Rows from block 4, named by matrix and row number. Rows with one number belong to one channel. Each number is 128 + 32 x the weight over the matrix's rms, rounded and kept within 0 to 255. All counts start at 0. Numbers have three digits each.
# convs0: first 3x3 conv (model.blocks.4.convs.0.weight, 256x256x3x3), inputs 228-246, a 3x3 kernel for each
# convs1: second 3x3 conv (model.blocks.4.convs.1.weight, 256x256x3x3, transposed), outputs 228-246, a 3x3 kernel for each
convs0.99:131148152141209192136102134131085145143118059204115084146174161110179107117165119136138129129155136110165115105118119129140132082121057199086071136143125089119127135130117136102098117132123138107120154127122181110136104089074168135123127138168152112163129141156142124106046131129069104131069101095176139107117147139089122102154117127184169093135134066120147120118172158135148154120113098122157107109100114108180095133111101148111089139110096144075138122101146137134095124157204175120134177114124138122136105117104
convs1.99:150129151129162168127180114171086156105130099082094085127095043117140116117145090090108128096115147173112109156178149157116108167110141116172135121160160161126120157088128158131175107158165127138152128112113166140120120153134132179144113124182123095165103119111179099090113100123139136152143155076114101159112170175171120163155127161179142144134147122147109116064147168158150132102126075143115147148200198157155167140114114140111152130089104128097084141157067120063113141135139138114138119105167111167153140183116
convs0.100:150157090108131167151140115115157086120089094044172155166058191129077106134122110152140083118147089088102159161157114097144172113153099127172113153145137103097087125133165165086159179059125145151165107157127110143137079129112148108127139088125153069121147070086114176161135194202127092126090158134157138104134138135140115117154121164108113170106183137109114134090092092193146158118118093182143157129153184135078113108114128148199086208152169141125096119150089160163175112133085135093095143071109173116170163103134
convs1.100:130110127108178115089166111138155145121171173123161102130130092103109061122195128147171167166166146133144130115136184111184150135102114140128110120108111169173146145101082118103089104125087137108108119113124137083064147143130124111149124138141097163144109164141122128135163115140111166096103140147133180156110150133089104104152128083175145099115144082113134141141122067088131129124112154089139132160130099084096092157115155182110152086151048107089154179140161073109143136098130156116166090120110115140124095132155
convs0.101:072121135146110106158112115123092161095105121114052137090177164140115150147112164166171216151164135183145132100113101127148127150085094161161100101124119110119102111157133144136089134049112147105160191113128092118103111129117055108141158079145139130164132142150129142155125171141168165138129108115110096090124080150109072116126110108084074099113135135148160159089120071134175111108060106139139156139114134173091098105082156084098098048066125040059108154096080156119173174111062107129147150104152126089087135107090
convs1.101:205204158120090104188102090163126137123110120128161164109149122212106082164119088045077063104102101108107141121107160069107149141140099168156116179188107127152134148119160113125093145128150089108067142093223157136117203136178184131170075060109128109103095117126131100128143155134117193084070130132125156115146052156119118095122127124142105098156102109129076071119156121125040112094106113133140196160154194142095170066126092176097156090148139106151171132127094131179133132161104082147146181107120154110112143065136
convs0.102:130086123081135139155135092162118133143154061088127160178144125132104141119094142119093146153149169101067117138128121132200145101171116117186173121095097143085072151073100123147166101189156118198110119118171077145108154143117126173101108118058118118110104176081161127131028093152201158167094114104137130172150130186145115124170129115164164090084157148155104169163077135177163130149203146173122161135173186153176125132142137136156163080188179126112166106054170118134115085157137051131128086120098097153069149157096
convs1.102:148112162197182122129146164158148137148105108165168094078123117141087170103151137157120101150122140139109119129142158117182130182106044148140125149139168145163119134162098133087118095146150075124079153117106081133069075154146122124126127154143048124105129168087125105133108172158117155137161089142053073179183158159146057200110194090147135115106119064138144087106125142151183149140082107077108095166140215150126088138105153103115103179087073144147117116118108106135082191158086172129110095138147111135107112127134
convs0.103:120133185121136135110082151058152118153090123165123138092091118164082175140072118103136122181179121104178150127175178149144171114203122110128139120167126140134166159139134160169170083135151142145110153122158173157192125174111141101160069145125142111127161097142151085105103107175138082173108169109154126117136147107160151147193153140127128139183202131123158122120119110160131090136102142156149156134124116147123145151125154139155124083086165186098145120162079094109103194103165117189097129132135063159198195161126
convs1.103:181166154163099098114111116149167170095123131039151114165127146080153112138152141099079119115126116122062120078130142104139130070111133060130156144108122164161080111127090074065120082120150104124168090103115059110122123136113158118153114175113138214146153159186166197086166126091105106165095122151134134151126119163150148119169117072117113060163129116140132141123096115155162131092096163125168142155126142097119101157089093134138067114141113130151164135166157152114168126127170147156193064120167093194120127120129
convs0.104:106112111122135168107145163191151154136161152105103164176040147123126105077127129200104126176106144216183123124139104134181119131121185069098142095074096146130094150114100225149082143133143085185179110152100165121162160125120127133138129103126121105119170102134112111077165109122061119119111156169132166146139136090124091131158126167134143147082118125097156155163129121172163098110130145107093132193124160197157093101109084124135085154166127195131122102116139130128140123145156113126177171162163138086084150124127
convs1.104:162166190144115166086124137145096087159149151123144163115112170152132136143153155135140159171140080128113098151122114165088153083136131156118139121108111114114121087108122124127138099119097135157075108073096081152061154156139152177158153156121119119137131168111172149101155111135159100140118126164204128126113093072122152116100126118071105129119093122125148119151154144155111087152161136149123169139159122133110168122157102125179156080154101190135120165107128098140145127139187094198171160132114104102099140139109
convs0.105:144104077083174097129093119083097141143172169168178173092159210173085132161038199140150192110134094141114131116096118154129182092091126162149127179219097126107166117091182105081184147108158178097082136136118164211166099099121142095124167111154138101168140142164157150120128176137132113188154174157116116132126116092187112081152123125130127120110056130112141144057149113099193100128076157117087070177127119128135121102145110135188156101121058124131081133104149135107109133115071109107167113100135129094085184133083
convs1.105:157149129131160099104169137131121166153135130145143172122139153069151148083086114185149141155122137092189162063119150143137093141122116123165131133124168133121167094151103074130126124128120130166101142144162150133174209113137132102109176103169131100105126133103169153121104117125172154090097127141085157169180073088181081154143117132123146178129114106093111141090090146132102186135131126119130133093098125158160127119124153155127145111174156093152070080191116151127178135186163126174181163080110143124123128115106
convs0.106:029080084101104103104091158152165164141097134127155153156098116161079051160072075081116120111131142120105117160143156153112176134143140123164170074118123104145173116089082064155148070149147134140133134149163155129109149123128177139123145146165200201158217141161170108185098095154096145168118138099152162137156119108122113141187147079095129135070110159101157113136140098163082147098102111082117143111087124105163154143133178151129188118135176133162143154182130072091149139121123212140108167168154152125174159103138
convs1.106:111115182095101080057151059106077078140168142136133119117131112157152092135109082134106135140101159149142096117157098139171098133071146126080072104085087128139117141152141158136108142141118074098076125103139097163093150136146114138211110086092147150078157135062091113108078118163097154158148212157142138060091121075036120161047124117095113150089092167149116134097123114101126106129155108143110156132184153094100105209175145123154111125142122115129118108119109113085186146123111157098131042133144111141150106131167
convs0.107:115071109135095077132103100107193127115180144162091127164182146139089085115102153188178153144156121146146142170165161091112163169173111130084118124094097145154104149146143090122151075110113082069157074112163110088148051163154139175172098150064149116114148093105178141173110150113152172159230153174107153165103106179131100115129162162119102127125087101159115132184177153175136113133094168153116125121091106137176173166140147137135117197105152179070110162126123130120158086098099127097132185140113147136102139114104
convs1.107:128162184154171145158190163096134098043121118142139131094137134134131130136162125149135109159133116143195100075170151109096095112105140138152111142180149093142149116143168128082114087061064109143130106111128108144155141107134121113139177104154124181131164138084155196155093118069162189134131204132169132190171126142175132075087093074096126158052090088149125150132091168113090090112142160110131140130121122153137185094101143118095104168109130053108133153129107141123164089117095137131139096121120053113153126153181
convs0.108:177154171168137210135178154142155124128103155154131181116075166109132210129220175113085123114119131142205164162149155078171147156153153169110140167122140000144142147098095157118153149146146152151186144137139130106091123115129145100106098150152176157087115141128125156076112069109149100150113147170132092120142134135159143133174144139101159179166134060123104104093147099100121177162132159135164170111114146113183152108112137086085158108039115049092149132120102083157135170145150147082126126101107158147160165158084
convs1.108:168034027147064088168144110187165141123107121138122125174134173144165122111104071145150171129123171099079164102137076082109172130079151084141151125109126200173122146205195164106153106210134111066102159056133174149110100200095113176091098110180118100093096118158109151116148208128150174139175133129119095138109113165153107181168152116201183053114163167067131084098168112123106116181059164120130082128140125159142158104119087156143101136115101127143106113105190179143132158114150201145139131152131115164101153135140
convs0.109:159148102138128114151092158116085129153140121120162105092162141135180198127100150119154158162140166162126179116141146149167156119132135114145112067166115147110086184107153171142090119136111127165170152168176181133150156129134101136210112105160122111167146143111119087102076160140208136124152145203147159115148135147136121177156151162180165108105099133091139143124151127118104082097127086137128075174081133159116222128116114124138131118098103136108094161129168129121156120155075150090180089144093156114134160127106
convs1.109:114128134095150138083130085174100082149095103164108142106127124094110196057150121099119131104137082069149141158135131154141113113127127141112107142161152143113179136143116129115136144164118125127112112126170120122133084128127159118132130172117144175164094150104112107140104137109139164158095102073138164149067122113090117219132147119147163131096117092115206170141112136163113139157143098148123092117173188158126089141133109174132179172126144132149120136137144162153185144197139111171162176106098097149140154093089
convs0.110:100145158183122124127106170091149114151126162176151174091146141123126094092070138168159131146172175165122156112116127097147158090140097108089086143124124190080103091100207059070197088038124121085131119151153114135157122129098202134180157170132141124141129101135077114152087131124090132133119122135164124161170118184095134165147082140125087162085095107136207134118151157173114109129216084054167162102136193142101132123091138103090124148073107104170094067128153129096169108099133206123066095137111163134142151152132
convs1.110:150066101167120192167139177176131124177126156127136145227110163142089104129119186142114129114145137122149098133119127214124100169117118157126120102136114126169140137101144174142091165159154092157142147113132082138102109109169129148211120086146086170129100089133109130130154104107141136116124129147152193080109104112087155100082130121137137192191124180120121068108121135150073091156123163142117150103112129102099159141185095085116190147079069130118136091106108124140118109110113125104114186164146148162131142106126
convs0.111:170218131138126082136104108096118122114124127171111113114047160119093173106196118139195151207107119098118144163121127160118074171175102156157115119168150175104140142108102180108069168090138094114087143177137151127138104029101116139102167149146148068139119094131088117175068092175161102090166136070095125117174126150147085156180083118139116139116127114118164141120178128091092179137099120165122133134156144117152088066183112135103136058120104124145152121161070122080109109142100137092109099114127063131113105148127
convs1.111:130120135092106136160114102168124161145131143091122176107128117144147127158143093124097158129170101212102111124204118130094140154107153115112168100129108082098109167083174126103145117117101128102073152105127154141114109098130119144083169186154070110071126135126105070130121095082151156132173136090150097118096165133096129081150164152117139141146149138152111153146194146118124106111154176107122127115136093133162179128159070106145112115128110161085098107119150126194125152130191145094156109128132140128184174153124
convs0.112:154161176187139144123145144087127089106156090155182092147085098161088137127131116145105119073066094060123161182181210089170143149131135185102164179113115134081084120115156117136129137121152144122173105151241144116206140085140098107104102150109139129085152104148180110129068101193112118115132131122106133151173140107130090134175153150147101113123102084175108142178149128153106136073081105141105095125141147090131142116172142140167129091099101108103037099126126139112149118125164089163198088114063099117135128064125
convs1.112:128081146131111146178136135139189132139150117162144134129096182131112076153158127193144154142208159149121136168131099195128114114130062092122102097159156110131143125108133122120182122129134069133113103161090150206161149218127120194123140207143099197146155189128163146121143123117167150135153117090132113127105147100124102157153142118154090140113115084195109097191163088152101115107095178180148194164152160153153163117117153120159142130106122137085102159122119213099098130127162135121145189117148105177122099090101
convs0.113:099088154073043102101134126157135129149129120176134169142147087159130181185214120115085149097137135152173126142109098122070081103060109141106123120123067127150087157158094152148140107134108122164107148111137133086213143116123113113099115109144106153135124146107150131118150133065173137115143126125115118085106121139118101115143098095159103168071119156088066071114114125110154129116174098139141152146103173110117127156156089099152130187128146148146107145190107163094158090116104134123082142160128147126085130102145
convs1.113:157123068173142143183123108067163123109136174152123120143114120191092113100174129111141075082143075098147077115153172117092097160153212135105188138132152142137102151152124092099133142130187124139132069154132160166126151101086048111054117049060123099087128105151109121144171114125110181169171094206133060128158109102150118144051094119156073071063047043103143127121175126163108181174126181191125148151146177150184122076182133125149152163063069120105088127056126114167119163131188144118197166160174191174123106174134
convs0.114:153124069130149144138170094170160180124115094185116113112151143115220181163132149136143108136120116126160101096102104143190134088110120108133119126135183173119157156151137147183142108173147115156143112126105149091098145154127122173106100099109097137137120141145109118202188190120153101134118150135124162111132106154134166128118141149133199154159118154147105129140183092161061143143173115080164143119100097097152159125151113146122077111112124170146157182171116101130122139153183108109184111112177115124053165114096
convs1.114:105094139140180134142114173086133129134142158142168156074218147097129219113156165166109126151165110142150109184185152153158153106144170101147164082155162118135146145166085179059062166141122127107124080135149137155099128139102143090165163097113148147122104214169134156170129089086145106133125085084118082168084133159131098159110105147171130125128165150133150158124197197155190170138107152164137163113165123146112165075130122110097168153112163147094087074099108148158150130142171087144179103122121107118141154124116
convs0.115:131124099171122126124110161165068096118143149152134121102125119126141127132122155114109107108103116111120160093099110089120146106115156121126141152071087079137140106107097127095149153103143188190176095214147101107177194140116131073133125117176148131077197051069100122106138162147104136176125096110151106134130155122121130086128119077073154056161108049170146142074135148095130168065143195130132154110189122129162161147137169123163140109034096083159118181149098112088127099103092140124165157116130118109144184171151
convs1.115:101145151184147160141157125105128108074122066148095076142133090184160152127138150110109161131154168160142104147138137154100168146156139123225126096110113122044141093058167124165132120213141158110126088134097155076179145153118121082134171142126154141083150171103127124135158107089138142105207136129127142079111126057087071170098163220116137212152222161120051108103128094149060141137123073129187150106171108091164145184107149071114206136114152134125205077145145109121174145108106111109087134109150113093095088114117
convs0.116:121096108130116081100135075130131159129135139097114141107130089113133100116122097160127118134140178140176184100152140126122130102128092170122119195198040103207152125114095130140109134113134138128159132139154140139134135169161109100099181108103128117112172089126114079099166084119141129129122131079087056161112129155139157114156143164156115122119102112106132122096168100182124089178127102147100132118102091068157109097107107172129148143119083145166090102141103095083082109164075092110146108078128179109161158129143
convs1.116:133148167132128151154186165132155090127139130166105169118102123121072136109113147102060065096112151086105085115093107129159157137091095112082085122134125118106126140135123160112083116082125097131097154112055144122079134130138177097149109183122131115122079112099133074074125139112159142084124167156173121093122128155113112129105153108189191169125180111125136137149176101141124092085124133197109079112107104142159162114091115111134189160100150125094143116046172113095068117102132074150135128135068202118091064124072
convs0.117:137175141143130142121094125070101129046105144077132090123113172135134123072093194094121136083045124144135172125142165148133112109155072161170119083138148079142133151084104127122143142160116117094178102139131122182159060108118140135130134071164116156123141130161143162166110105140090171140128160167177121107154142143124109114121162154113089144115036105114097194101118128114161118179134154161161135139167154136094210105110191158100191119114103083126111148199098153123125172129128129123138060135137108133188050161162
convs1.117:175150171147103119134150125083127125092154128136223179127117178152118146079070084151098166172139104146121091126151060102187103162086121139067098137061097179058146101132109122171148176101121083125163093146123101150190195170129164086134126106061096096099112099165150154095180148157150121111066075102084146129099140125127156107108166109118107163134160114141148125125084185095095122086071100116136060176122099121147163130150067097110070108164144083115167134137144104133162205149176124139183073084111064139089071163139
convs0.118:130140095148203135186134127142154179102151075098130126133068063099140146072151132112122091108143158214137169136110139094145121178132168151118100152118129138088092128166174110125119182143131150147087153052174114149173134092155101136142084067105128122188169082077081148116110195089069128133198154168154147146157120163192141160106123113155125089140113115093129099152131093133124136146125153106120131151087077143107099133117154087100050166174106176066099151186074085129125145096144142154118145103191106092146150142103
convs1.118:155068107152115106144127098127155135187171133102132170103122143063079126175063177118186105108103098140165125175122116128128153166144137193146110092138129058168178180097170077153167102154162141162086094131119118138140170133163134142157139162167140142126172125151103156138130119138118118145153223145056111056134094125074094078147093156154123121102125136125114109099145164072157155171094117086095094142148144082145111161133167129115126145124123140123163151124170069139099141135142202113124106086128110141131136113186
convs0.119:137118140076119077189131175111173163127225167072117087110102118138142110123160186157144168128114156105157091100092097088082173104118166163135114140091126151135091164189135147111101136106143066163094111170136142132124121111140120118131115123180145145117133118118145143184132176112128127170162054148135101102167148120157138109129121148180111125076136145154117090125121104112156118125192099170166176098157131143094070118170117106146100098115091075128132122101099154138150120182119144079086146176095059078136130057124
convs1.119:101148123200139111158171128126125100144159134134148116071112131132109113181165167085092178127137119142126112145123110167131116132093131148145133135169154155142130096096124118141130152145139157151127127105090069141082118101150155120146124131112146123064123108132173134108133122121122133137105142050148143103174116127102154078135127095163149120109097109180147130084113079109087051153082155127078142170105073200146134106125135141110145131174125102126162167165140103142104150114124146095111110160113140137153178155158
convs0.120:236164135132090128085095111108078115125174178140118158086126148115158115152140190159122124157196130103098112140131097143100191111123139172119158150113110127128142176153120152063087135116128132106165087100143065083163122093128173148140105123066111135105092108125118104093094118115117110206157180171111095122083148127117119120122090103153164123120141132101125147113123139124120061059116030170126156147151128127122151127106102148131092100091171064100105111084088113159209131160170112146138083098103109096137133117125
convs1.120:134128095211115123165091094144135116092148147145148116115118157119092147114116216133109103165112105129137110191165110104120107163132135130063078071112124086107129071104190056066083105072164173167139132164141115160133141150133124088098213107117166095092150123096153127158159152123120110118080073091219207152151085111098122095148094121160150211140117146092092112177149110127098131116126053138152185161154116123147157109142089190158179114143245095146223134132159078100159170183080184129147145131155099123170152151085
convs0.121:150106161085096092175130093075124121117127146159102098093128163118187215152181185136060090140101109145158165150124100133119138154169107146158094062132106098099070136115106130153132095088092104132211143153172121129193079085135131106066052097081124139116157141091102131099146102179154158109147158131134118144163148158176183151087116130107158142137155170103100117090096168065145142076110073104147092084118115111132136123154066149059133091116100171139109124125148147158086128142170105166189078096171108121152137135104
convs1.121:188176135192166134129103127132153138159157204119193182113099165045122113147119098118090119103131134092132136161107108082110179134074088131098144159115145173116170143156158144105093128137109058113125129124140059144111134151115182131172142166105165139110146152153129139124091116111123187095117154170135129129159102152106126103107105124106097074108105104148208140088131120127145115205123191135112131170149168101153128138147144124145127218126139139081104214076149129113153144189103119116140147108082163127177142158130
convs0.122:104155160058092102100146157164121145121128134234170159104066075124166088091060089115150098150125101147126126119089162144123125103099096037076097138090114181114056095132127079084122147108130108103168121158083142078143141103099098100120129175123077119145126132131110124156102119181121119184141112117123128137089077172152104065097188114118155140083089143137108108156091127134114107113166119099085167151147177157124104122165092145180138157144149107150119151089094148138147094081124089097076116124084138078073144165110
convs1.122:174163172156139067106129148100136184118144087108110084199129147143100118139139192128096092152161087142137079144131117136168119090048136116102151115078050123064102127158155125143175129121159153186135181174167149176172135159150127098119122128126150116140090115149132120076170168114126146114128100142106165137172135146124109156156112090118102145120104165118110142093104143110149128140134166130141116154122132142163156118099181151105100144124163127167221155115196157124114141140125157177133156134150117136125117094123
convs0.123:107094122094110121134118172134143127102102166161186186117147078173096077088160144144185167075174199094119162194105144131146100136114137125154167119075080128132148139128167109141129115157107126220136154187137134126122158128169150131155083118137129088153141138128139163123093159135107129091144137112085126094149150154100092064080163104142176136082088152124110123146078087154147113153131106125106100116094100110132105124155153133114172179111108112142123114099159159068173100100155130126126117120128098110112151160146
convs1.123:129107123170122177137125108134164180132104116099123103140104082080136070105100173050163128148140167123151124123146115100170163137139135111151057106095123155103097063114111091094111156138102147160154122180150118137181131121094171068122178130115153100120088150163117116153112130153106140108118124146141122057136186077146125134118152144127161122152103180087139146124121111178100188166182154150142139148136101103069084143169176076132145106152128116141121090144072107123178134108148119120148174145095115155162098101166
convs0.124:136098130044187180088106116148105149112085120056148147117143144168136083145153189062098076073159170115140079156135125157168140132188144113116185136194160126125094150114143128131112198187139133131102168141111119100158088167119119158148104128136079093089086181115108135115068110100070141079183210140057105205148089213127136138147096105119096116114109170117143133111145114013058121133066155115122073067140151189142110129102143114086090136147143195105134156127082172160126180177166158137114082140117089116087103175144
convs1.124:117145119130183170141133132072151167102092124123203147100124168103141163077129114116159121139168150105167144117093123152138082084116190149074100139140142116139109135121090096097135094070096190120111109106134182138162142112061113147080117129144081039135158162083152132163127199113146094110074122139173111114116131128112139131087103149150149121153099068098169115157134171094128182137094128098149155157168238117142176126168101107128147044096091139125118122114184124136140096089103143076093149048153129073094103140181
convs0.125:154167129138159158185166107123174117102094105148137126140095078079110146073157187153099132167112118169173156136085125117099115128149122096094092148093111032109115118115135105125146039120070097116200116173101122184093173217107094129111169113136145138107063152128102115104137096139100131139122102193087168119103141105163136113113109145120182106057124159107147085107098117090103136109158139114158101121102148137149094185098119020179077049113056139081123090050126088103115164168086199137023133156113119115126140164158
convs1.125:192140150132140157095149132147201185111161174141142087058088114156095174144153093116074116135109165122141086214165133101196158132167171121114094185112150100113128148134136133165190148174127115181167118175163144148097067137127154128116143121123127100108118110127131108138118140135141180122129103170145150110101160130149044167115068089134157140156113076115118090103120144110101126064170104176134089175208195113128123113152146141153157108129089158156133174164131088153153118175151143131096150189131105137140130102138
convs0.126:180177134150131115198129100093118133107179124144156184137083124057103101132100107138106158180139174160087162127145127135183103134151088123088119178163141077162124158054120153156107149176114139131146087152144172167127089117133099131168146082120067087176114097101129103089099045139103099134072109129115129174116089099076126096168155120127172061152131063166228098179121069157136131118163159149112151102118136168114164088103146181110136151107103121130097103107110146120112165107156160131138123143088118146103193143171
convs1.126:136105084081145107157127114100111110037152105070113157143203102117177109099153139093121136136112143166120153130048111140143083178173196188159148153127114123142114134101118145092130143178048130144110145103145145085113180103129093114154086164161138067148081126130201147125108122116167181116113131078113227153117159072121111082180236097228187170144123027175152163103105113095122141133136088117100064149118124180195143102136145133164079100120102115096099133149091088163159076127082135134131095105136083128177121099136
convs0.127:175100158108145144124141110093119140127144193128174095127092179178151146144122106126114152147138119165151154134094172117080134098114179104114092185107103150152157081146166143147122150104141153076155165144127167182136128146120166101128125170142211153126158103105089153104115127116081114156121176121182139148119142173170129184129135108143076138100081096141152151156102123144110107166118085159169085156091115151159114097112174149102172093086137127191172156092080093140091112126079105139089164132114166084114162118116
convs1.127:187143130148148119131144152128075111107062153097070128168147141106122151095035074200126162194101077156144128154142186136183101093184144186156166175177107155172108115076124100123103148124141100130163135111118161144106074185156087149150068165078100116097113169129238146152167132127050085097010119140137162160183107175119114164140121119127150156220137137071094041133136108176101104113155165092143118158139128111128107093136094130127105170137161192119110224100111107126079102087091118122154085112114109126155083108127
convs0.128:139119140055090128120122089151158087147134099077156061104205109124171138128171094186144184199117111105080170178147161189131158125128103120124111191098117122134119122100100157100061144178115132124079091121124182099122138100133130173163141143116223151100127165105082114092093118159126118088214133141090124095091147137126092085156159141202171124102197136164158121130136112160146139142131151148116156095062085124142114150148146153159186109144142131097130105131133167151191106098113108117213114096099107094111094159128
convs1.128:085163081143159142188112154104183097134114093105055106067097102096079108097123045120131070105093104100127130132123135077107163125120139178124081115137133099148097142175160111111067122158138152135131172131092130140096141098066151106119123103186078124098098122106111066116165072096114125135075071108184102146100121153120109179128116138179150086135122137085136123165102122116142101176166152176117185082134115108134130116072070148121087122121114100136144038102148175120123141147091167096151124141082102107121102131134
convs0.129:160152154178138170147168082148096094144184131131148165108111209159147094120143097133153150173210187097158179120073182145150138107139190210163077102145072118119074102124172162119115101124127158144118142116077179135133117128094154075093159108086105119168118175131092136130226072096194158130177108141118131120070118095111090129121138129137105177108143163161124095119119096126087060084083076064084136104111104105145116127106119148123208089089164084196135186148170136123139106175139186129129063045077143128031176128104
convs1.129:108111100153143136084106099127109123214162125162133089144139140098148167122116123128107088078111098135140183179149172120162124116160158163094148120089152127135136116084130175085112149126104151184138128157125125117088115110115154147087103124154092085109137086164136095101112100091150156091105079098171107118149099165157175116195147119137154153139073179123184157060155096120172163131121174133136208087111164118107150140102110183156142086151144111096107085086137096149126158133143156158143175101126094116159140126126
convs0.130:136075123155104141117076077090126084194087089130145091145050071137207190161148162163171159193158184080119181127174129115103178146099102140094123066070170122115128115143077109108117131143155132175119127090142118143186131091129125131095145174173105150105119099145103155128092104109131133125116136137072152131138105124127116120164122111152180142096120110090120141082097117068082117068102092142149139116119103138162173130124161125125098099110118079136128116138095068112164084102177053104130151073132074145191078074148
convs1.130:108166171160111166107109137107101146142136087102102115173095196116139141141124157108086130069182162077126151154105120123109154106156153206098082132156119156159202156089090157123085164059127098144134097113174130182163206170130114147126087134110165153080127134142081094110077100147146139108164107111071148094158137093092116144157124104191083061172123127112136099153109178113129083111197113129183144133166106114136173140111193125151161103158171102151165116135187156152139143153136110167140129160131187158172119151189
convs0.131:156093118122147147164147113039141138090141114105211153094168101123110141104129140147175153122171142158234098145152120135145085145157061127121112084100155105088134129164153152160187148139128136153161116127201144154175100102165093132160077147115113139128108127095109120131134179132123140166137103155154156133120174151136192141133121101117117095054154096145151112117117075100105132082129163107143136133072097075106097140099136140147117141199141111210177133129114140112183105146159119137096172157163126193111094142142
convs1.131:037122114142092085143119156109162141125129123078123131123085138149129098136131094147108104097133155130134155094111136069070122122153102148126141130119167158136149109148110141090096122090116102096070161112106123095082114082140121205197137131088133134129167064128122112107112079103148143153103133137158113165123133041149050135138140063134134153166118133123130118140147116110094140071122144135141137122123088129112104179134144124132135116106091118094132122154056127164139114159118171190157094135167179118108113117161
convs0.132:160148103153168155158151164169158058148150133109133121119120090120171073142103143089158106145206214164148119141138121116135143096120128116104128144097060124140138102095132135098099125095064083079176118093155172151125140141115135130112138082101129173135155122137134135112168128118075122145150151144053106089122070096121131101182150123150152138200176156101107096064098124077131143086120138102100106080145132152116108106091130122142141114093174148107070099080086094102135127118116091088119184122114131130127090109102
convs1.132:138140124109133123098141127132128137104181135133133115095113087127131154082157109096146130023153139122157141111112135096123067117085136140108134140133125186095109123164147177165209090107150133126133097125122170140094160124141154107132085096072128112095125146153129118069133095193098185156135125125136124138125150153111137157096128117108119107114140148173148139134126091099158105146121082109135078116151121100145119081140088085088139122161143137158145185136190092129050144155088153146132203123132144180175142127197
convs0.133:119108111153122077124127120182179128093145126111156152094122133177112102109086051150133134184176118128053175100121131135130086209100158141123114095135081075122155137140073074084081160125096154138114163141156116173154125158123116100098205162134096130109143111131093128201151122151079078185091123174119138076101146103108094130116104100126169172130143209110122104089077115112144102154111144122167108141105137112100111138140139118140076140193096132174122139183136170103143172152168172152166096108117103131187135070163
convs1.133:144103114036106104112105145182166126150149142104060129165102123108119095131109149109121154163138130134126167099142113114070126089170086152129121150159190133130164133157082108119087083106134136092160147108192147099190083124130112138146147115136095133140143145130103149125159142193113121149129082114145144174147132073141085130143084125084116086135151142094125104118133074089109141115149184095118105116086126153150101142163111110140149180089204150067172150093149123097147206140143151129086131103118112088139110061078
convs0.134:117152066168119115080140148180078098107081137103116116167145174189162104127167159139144169195123191198157153107129139105164150130130134105114084165106122163133124142121135097125073091106095117128101164143127173060121113151118095079133118084084124105175147090162139079135142075070141119144136156094114128124143158110144126187099147155149164124094162166095089150148103162158220087138141148155116159224169130146174149070172157164173160107113168118100094121083158111117160102123154117096122147140152133076169094184084
convs1.134:119171123148121141115195106102108048063136135126134180061122161129151180095148104134153148160108150181150106171142133146150163107150183116163158161138155126128055092183143134139217117105135081108128103147121162125142107151124144123127128138059141128123153123182099182101110147180080116131139074129155125161098170087122189156116102108147115150176141152145175097143120149132181132104149181080112126117084083128104129082150133129133145107137119086140137108111098116113156125117126133153160198147038131102125162176166
convs0.135:161194143187144148120081109135186134134080091109119143120095113073165100099158084129174139173129138196187157092114170135155122092162130123167113067146175158135138149122115186073101126150152116133123154155172095129153077140191109095122113091105040122104078118111169121099085155105079141129108109175139121138147140171142073087104128112132183103112171121170112137094120164104157119112070087141103115093216105127153130083170152156124147156122138127132043153117096164149127041154139068116154097082120118079153080136135
convs1.135:114099171122083107109159145115121109111124100114087182124153189139132177216117101086075093137135136123101102097119118096181159181137178052144162134121148144090112065126114194134103150131144170132111129122078144133134169130132109207128124208071094148156088131125143140124106111113074132079153105128106177169164173128088107068157152200151163125123088148122106090160078124088128137126173075118133150163199147121104126125156164127134112180110163114088114126133149166167104145134106170131105138132135106141169148160082
convs0.136:163137108158153125150137068139158138115168186142104076136102094087118249083143255107142105177154109139144185170155148147176116151120145140133115105102107134102125122113138100131088105102154218122172244142170128146178137080124158132158214115137076099140097109128133163163123137088190108149202132078143129132167124070106140086145114150078120068156164102180089109183092118133080122143092123157116144182156110125147156070085137108117147196157145110090028133098104157108125105115115091102121132156103128108129144105166
convs1.136:115125170113188145127154089129116179099144141106162123112161166062109143098085123131126145133148098128138105083147099160151148121159126118128082099136105063135133131171140116135132098144134098117074129098093158128136167162086135133073115061089095072073127133097147174156111100100130178127137171123128104155082124107110156100126092082132133128120120073121197119067100163105115146192151117084093163172106152162139132157160140124134147141149143131124142151138119113089101090120126095106173118096096196162133092179167
convs0.137:077100172105110121120095105151176160098122083081151100073154109148123173103133136124135087153141137166153098131137123106160159104076139059078066122117089122135150107181159131120167177117030190144117130122138163165099101090096133170115103173122139144096140145141164152111154134128181055115167160116164123143126133111147137180165097116112135148130077122099134178132052155089087107185147109129154130122111152117096108135119103113155109118100113129086105159143065126118129109170159097135159137098095170132158166180179
convs1.137:136153155167122147178118189133127074124092167076116125197165131128172099167105129159173108187110098172158098118158155085135131096158147182101119146125109085148085060215207125184140087205180045102121126127098118119098107112115095146112042123103139143125097088138088146091191128121192148102086147177112144146119111180052120068123104104137173125119148160088140115160105104182115079096133131138181154072128133085119080107066120112104137125108125150087123112167116127148106152116154143184134149028040111056099173093106
convs0.138:114106126123133101139128141105137039106101124111139113078111099090121170061082068146170132219158144106254129059089100162123145123116114107097129117097101127082093089087090102111102061130113128132081211141108140155091144190150177098119184153063182168172122105151083137105166106140135115113062105126112154162130089127091125142114148133094127164157129113090128098124124117130091135123136071181159117155113142135092115171145095153136166125178145131098145117157170083137078102156133072122126169143147165107105178120110
convs1.138:134144149135121129135155123143116180135119133077131190122174130138139126104137141108123103140152111091100120144139091150166110139169108117177129141155155130140171056072128122102139181105136162119144162110094135152154135156151144101127129151140112128112106115108063108115142106109154126160106152149166160089135159096133120107152142149136141119148145148152121113117066131118119118115127160148141113119155096109123166144128160082112133125151072122136104151161056135169148153147155136121096136122127129162127051158132